From a checkpoint of a small text-conditioned image flow-matching model: 16.5M parameters, activation star_relu.
Rows from block 4 of the denoiser of a small text-conditioned image flow-matching model, named by matrix and row number. Rows with one number belong to one neuron. Each number is 128 + 24 x the weight over its row's rms, rounded and kept within 0 to 255. All counts start at 0. Numbers have three digits each.
After each neuron's rows are labels from the 100 images, of 14976 (inputs lightly noised), where the neuron reaches its highest value: "strongest on" is what is common among them; "patch colour" is the nearest of a few named colours to the mean colour under the peak. Only what is clearly more common there than usual is listed. The data: photos of plants, animals and fungi (iNaturalist).
# fc1: MLP up (model.blocks.4.mlp.fc1.weight, 768x128), inputs 64-127
# fc2: MLP down (model.blocks.4.mlp.fc2.weight, 128x768, transposed), outputs 64-127

fc1.451:102189124142128156147138115131098140130171137156127091107143132128116137124117073119135117155144112133099104172152114119145112085093153128111172184138131166144121112116125107152102095155091132
fc2.451:147120123139122106101082141128144146115082107127106119129135125105167142125107151120070130131089112088124112152118121111131093141135128085157115124116120097112111123145080146120139144101090136
strongest on: class Aves; order Passeriformes
patch colour: cyan; white

fc1.146:087129115146119119116114109090089140150109121156079110119153123120109114104115128078115158144118103080123131127132157166109131125103101088149160155198116109146154093112143129172126090116163127
fc2.146:164135166141162135110125116132146127139070134097077128122112145115079092104087100090151146111161120125146135112094147121136153129168163103143089108126127132107150074100114165154129107129151149
strongest on: class Aves
patch colour: grey

fc1.467:096083145146147146116150108167109116140147133098145108138110139093147134101139124124155161157129148139128126122100134119093178114147114112139113145104119174124136154166148131146115131088115074
fc2.467:108126147151095091113091082139157140093156116099146115130141154065100103091078166116104108127137113101155119087125134146090137113131113134122113140099117108122147119154141134163100127132117103
strongest on: class Insecta; phylum Arthropoda
patch colour: yellow

fc1.194:129144128138127119135110143182110113167160133142200106130147110149082193125132137167113110158120139140110123103130129112138119140108119121121167130176100142131110102147133151119142103111120128
fc2.194:127129119130146123105145134134182127138167111149179079123142128131164094108144152123101121137137135138132126117096139114148125115099113131095137123158121101121171153122109198117152124129122131
strongest on: phylum Arthropoda; class Insecta
patch colour: green

fc1.472:112126121093092162106108145106146133155097154079116175121158112166117160162148108122119114123138142104136134154150157121114100106121144119158163133099125081100111198175113103124119169142118132
fc2.472:164133106132093130065081116133117144128118130138165140125122111099132133109106197130155114116076146119146113088128114137079139114130116091155091097156125149088134078107103186113155134113123146
strongest on: order Passeriformes
patch colour: grey

fc1.746:081134173108137099125161129120094108095161156112141120117123145130109141153088133137130125127191130082071132125120103105120122113170199167134129146168119099120096098129136142120150137123112123
fc2.746:147126137137093150095135130113156123134167111126120126130101113128091151152153124109146129158101132115120120160129086143144130129128252146110108102147130142146135163158079079143097133134143137
strongest on: class Insecta; phylum Arthropoda; order Lepidoptera
patch colour: pink

fc1.330:134165169135134128168113156160121115148105108182170148115125115161166078137155109138163153137163128118102130137155115165111112080126138147120136147130131122146096135154127136118087146063102149
fc2.330:128121067128112125120170145127130127131117124131113112128123133115181142131121105119136137136168115099117127142145121101123148112110161155110154158094137114123124093089166073087172138190150118
strongest on: class Insecta; phylum Arthropoda
patch colour: brown

fc1.138:102136134136131129140103127061083139134137150172059118104149141135102097120154123114094139133156122149088140159142127145135107094088121087152149118161118170138153083134141127152130082124110145
fc2.138:151122126127136076169146095135151124150100164172005121134125129146106156141127116083151130123127083124131132145128122137164121174129176085076128134126123145118131110128116135147111121094144192
strongest on: class Aves
patch colour: white; cyan

fc1.156:148165133139142143120166142118103130109106136070114112132136145117130106124126135142150131116156115168122131149143126124171098102112101147149134131095154156128153114133143138130166116125081149
fc2.156:127121116127125138129141107124148120140113168083175179119124136136100163106134173104100120179117116146137147158144101124129087124128075156118155135076129141116111097132115128124111120131132122
strongest on: class Aves; order Charadriiformes; order: Anseriformes; family: Anatidae
patch colour: pink

fc1.60:114100156131121116128123122139107115084128167104129135122128167174154127136156145177135139145177094075054138069144113106154135137147177157171105096134129127127102141133148155097092120111116115
fc2.60:146145127131121129100119148121108122104099086124128120118184039144165155121112128069108146128113098108131134130130102172178127119139181147124121078126117136118116129121132146182178124167113104
strongest on: order Passeriformes
patch colour: grey

fc1.377:121140144152127119126115165156135120125152120134196077190097126166126099127114138176140132113163117119133096110109135105142142117139101178121174160143095159138123156141141102129136145095090127
fc2.377:112144146139110119116145186123152126100169141141168123130132185135120112135142110154093108154150097117135124151074107135135145161132117116144084100117143082122148144147120145055160130191150132
strongest on: phylum Arthropoda; class Insecta
patch colour: brown

fc1.653:140103153111108142110104162148132119166141109132153154122136125204105142121127134133126131115146093147121135165143146098108133156112110169118129119159169123127129128112148162100150117128102135
fc2.653:129117092114120161111108092135126115116189108173126112135102132098182125147107133107091107087155123108129132134133122098158095116121084124137120160157128110116128161130150138103184127184099134
strongest on: phylum Tracheophyta; kingdom Plantae; class Magnoliopsida
patch colour: brown

fc1.188:143117141153149128164134154130113121154130130103134136150173173121145130140094131133081099098106165149148088096113118073154114122144106062119153112181150113133157143124101125085110082117188144
fc2.188:104119136146125166101144111134123110111108150115148125118190135108106119129133183171125115129167128143129135139142104148162158143134143093162107176167139105120182139127167133157197126148070105
strongest on: class Aves
patch colour: grey

fc1.168:118095169144147148117124158143065148163171109161102156102120167105107088151142080155121112139166108129136089123112122094105121131116098140121111124131139152128143117144149131109171097096166167
fc2.168:129124114142086080183107121125158130132193166158095090125173136144099145155105117125155130105129095089133127146125159121114124120121117151112182155123124113096151101175152130129139137131111145
strongest on: phylum Arthropoda; class Insecta
patch colour: pink

fc1.571:095092108144094122130162109170154122105154131104148103165134135102129087113114150175125161150143151096133109088064114116112153106181141163135115111126116106134117137089153095111151176171123104
fc2.571:209131160133151137163172178125161141121163106114168131136144141120156133114131110126107133120114120115126141129082107119119154180135149134141117126131130100121168137142153149165111122086118137
strongest on: phylum Arthropoda; class Insecta; order Lepidoptera
patch colour: brown

fc1.180:101119168179175123150155098111125145109154090097151095126142099073133115120112143157163168140101131115122112101096144154108117100178117113127159146099143168188123163121111108141134159121145111
fc2.180:096130189135156129188163153116145128135177130164150138128086162210069088128139064109096148098157154121122122145125109126154119144114164096137148167139126171151126147130142091100139134142152143
strongest on: phylum Tracheophyta; kingdom Plantae
patch colour: brown

fc1.44:136142142115142100121149128142138106132103142137172149150132163131176105130116156114120125146149143106137119119128127155126087140106133117168117118067099093110132138099119087116146111126166123
fc2.44:107131121118114128109102100132141126121116139134118138128120117133111149137103162143186139125090130152126134179129098093140126120129148144139148111092135150153141148089168102156094129162128088
strongest on: phylum Tracheophyta; kingdom Plantae; class Magnoliopsida
patch colour: brown

fc1.755:167101125134120133121123130118147114093171081125137138143120121122190122129140119135146203127163122079134138092099136139096155091120102166165128107125135118138116129117151107102122133084095141
fc2.755:099122110119131124141134160126133125105184127102108155134094097116186124155143120130167133112112084136132133151113098102143137084136112146175124145127136114082144114104172127145159135185143107
strongest on: class Insecta; order Lepidoptera
patch colour: brown

fc1.345:077160160139155153146107163126139120144142094093146094129147119153170122139101120140118135152155111121130135171112132111087143118149184175140161162158134136126136122123158132114106137148185110
fc2.345:156127117128085187147169156127131137102161157112123150139151139134111119140160187131136113121129076146131136151131162125112165111138161123119064120125130128119095138132114114091104128152100113
strongest on: phylum Arthropoda; class Insecta; order: Lepidoptera; order Hymenoptera
patch colour: pink; purple

fc1.637:132139142144155130123127152123147138142092175162121125168177156153056124158140103109115127121141130124152128112056103089178148162115119079133127130113105116134141147098154147098146110125130092
fc2.637:160133148115102096100100130125111121086150143134181133128148160135107176128130145106106125138126095140100127156090112135196158172128116098158140120113132128106111131150130078156116132119106066
strongest on: class Aves
patch colour: black