python train.py --arch="dit" --model="text-conditioned image flow-matching model" --dataset="photos of plants, animals and fungi (iNaturalist)" --train_examples=77898 --image_size=32 --horizontal_flip=true --conditioning="text" --objective="flow_matching" --cond_dim=256 --tokenizer="word" --vocab_size=2724 --text_encoder_width=320 --text_encoder_layers=6 --text_encoder_norm="layernorm" --text_encoder_norm_position="pre" --text_encoder_activation="quick_gelu" --text_encoder_mlp_ratio=4 --text_encoder_head_dim=32 --text_encoder_fused_qkv=false --text_encoder_bias="all" --text_encoder_qk_norm=false --text_encoder_parallel_block=false --text_encoder_inner_norm=false --text_encoder_drop_path=0.1 --text_encoder_positions="sincos" --cond_dropout=0.1 --logit_normal_time=false --norm="layernorm" --hidden_act="star_relu" --mlp_ratio=6 --head_dim=16 --fused_qkv=true --qk_norm=false --inner_norm=false --patch_size=[2, 2] --layers=12 --width=128 --positions="rope" --residual_init="zero_last" --optimizer="adamw" --learning_rate=0.0016 --beta1=0.9 --beta2=0.98 --eps=1e-06 --max_grad_norm=5.0 --ema_decay=0.995 --max_steps=8800 --batch_size=64 --epochs=7.2 --lr_schedule="linear" --final_lr_fraction=0.01 --warmup_steps=260 --weight_decay=0.5
Rows from block 5 of the denoiser of a small text-conditioned image flow-matching model, named by matrix and row number. Rows with one number belong to one neuron. Each number is 50 + 10 x the weight over its row's rms, rounded and kept within 0 to 99. All counts start at 0.
Before each neuron's rows are labels from the 100 images, of 14976 (inputs lightly noised), where the neuron reaches its highest value: "strongest on" is what is common among them; "patch colour" is the nearest of a few named colours to the mean colour under the peak. Only what is clearly more common there than usual is listed. The data: photos of plants, animals and fungi (iNaturalist). In brackets: how many of the 100.
# fc1: MLP up (model.blocks.5.mlp.fc1.weight, 768x128), inputs 64-127
# fc2: MLP down (model.blocks.5.mlp.fc2.weight, 128x768, transposed), outputs 64-127

strongest on: phylum Arthropoda (65); class Insecta (61)
patch colour: grey (78)
fc1.210:50 72 59 43 50 66 26 44 44 56 53 54 48 42 57 51 60 50 41 42 51 54 50 32 34 54 29 57 43 50 70 40 56 52 56 51 58 70 41 47 52 51 55 45 41 46 64 37 53 67 57 52 48 45 35 45 52 47 55 58 35 41 61 72
fc2.210:31 52 47 54 43 54 58 42 55 54 41 46 23 69 36 35 45 52 50 39 57 56 46 54 41 58 70 58 54 49 39 58 33 47 47 52 71 43 53 55 51 64 38 70 44 51 82 59 48 67 42 54 49 60 46 43 66 49 50 39 43 57 43 68

strongest on: class Insecta (82); phylum Arthropoda (82); order Lepidoptera (39)
patch colour: pink (29)
fc1.565:37 44 69 63 37 62 54 57 52 64 49 50 50 62 48 45 66 30 57 49 59 55 61 39 34 47 51 46 59 38 54 79 54 39 36 34 59 35 52 57 41 48 37 49 60 66 66 48 48 52 56 40 32 50 36 54 43 44 43 52 52 47 38 49
fc2.565:24 39 38 48 47 39 51 57 51 56 43 50 59 39 49 55 50 59 56 56 48 55 52 70 26 52 57 33 55 54 46 46 48 59 54 59 42 50 49 49 47 49 72 56 31 41 67 47 66 53 51 66 59 65 54 53 65 42 50 44 47 38 60 57

strongest on: order Anseriformes (28); family: Anatidae (28)
patch colour: grey (85)
fc1.390:40 52 59 69 55 48 44 56 30 39 53 48 50 49 47 32 51 31 51 39 57 55 68 58 50 22 31 37 45 61 54 41 56 49 46 55 43 70 66 53 47 44 38 56 44 48 53 59 55 47 69 43 55 52 51 22 42 38 62 67 53 59 56 47
fc2.390:58 52 46 51 51 50 62 52 49 55 41 47 41 32 46 41 48 44 52 35 38 54 80 40 53 44 67 46 57 52 45 49 63 62 51 51 55 45 51 56 55 46 58 20 45 57 53 57 36 41 54 46 50 53 57 56 39 51 27 26 54 38 38 37

strongest on: phylum Arthropoda (60); class Insecta (59); order Lepidoptera (37)
patch colour: brown (79)
fc1.60:58 58 46 57 40 50 55 54 47 69 52 38 50 53 46 61 65 40 60 41 56 38 78 51 57 50 45 69 53 62 48 38 61 52 57 40 38 35 61 66 56 60 68 54 61 68 56 56 46 53 56 48 55 47 68 53 47 43 55 48 54 34 49 61
fc2.60:63 49 56 51 51 43 68 67 47 48 60 54 56 54 45 42 57 50 50 55 34 64 86 44 47 70 58 49 56 46 45 50 46 38 52 48 55 55 52 34 43 34 56 58 84 23 59 56 58 47 46 53 40 39 32 71 57 44 50 42 55 63 64 54

strongest on: phylum Arthropoda (61); class Insecta (60)
patch colour: pink (37)
fc1.612:41 60 50 44 47 49 64 55 53 67 45 55 32 61 47 62 61 28 62 54 33 66 57 46 51 54 39 53 69 58 50 50 33 56 41 44 40 44 61 60 51 65 47 49 46 69 63 49 50 53 43 56 61 41 54 48 53 55 51 63 48 41 26 39
fc2.612:32 54 49 44 46 42 42 52 55 47 50 53 52 50 64 38 50 42 48 46 39 56 71 49 58 49 41 50 43 51 56 40 37 45 51 50 63 64 51 52 58 43 40 37 37 46 56 59 57 44 54 30 51 59 69 40 45 41 30 88 46 62 48 46

strongest on: class Insecta (60); phylum Arthropoda (60)
patch colour: brown (49)
fc1.12:29 46 75 76 50 60 55 55 41 59 58 40 39 52 44 56 58 57 60 44 53 24 61 56 54 39 39 44 45 51 57 64 59 59 37 41 48 36 42 43 51 53 54 61 52 57 59 24 58 38 52 43 67 60 51 36 46 39 51 65 49 55 31 72
fc2.12:31 45 48 50 43 27 61 52 47 46 40 57 40 37 53 52 50 50 50 46 68 46 70 50 44 35 60 35 46 48 53 57 46 28 54 50 33 44 58 58 30 76 47 65 47 53 59 29 52 43 48 50 20 65 46 58 65 65 47 26 47 49 59 80

strongest on: phylum Arthropoda (78); class Insecta (77); order Lepidoptera (34)
patch colour: orange (34)
fc1.568:37 43 61 46 53 35 55 60 44 68 38 40 38 47 57 41 68 66 55 56 49 58 56 55 46 34 47 55 39 46 61 63 57 46 45 47 55 63 41 57 31 52 51 75 41 64 54 51 60 54 49 46 50 53 50 51 44 33 38 49 70 53 53 47
fc2.568:50 43 46 51 52 61 34 34 53 45 58 51 25 42 63 57 42 56 45 37 62 37 43 39 52 40 50 59 56 58 42 38 39 44 47 46 67 51 47 79 63 64 49 37 49 31 55 52 39 50 48 52 50 43 48 40 37 32 38 40 51 63 29 46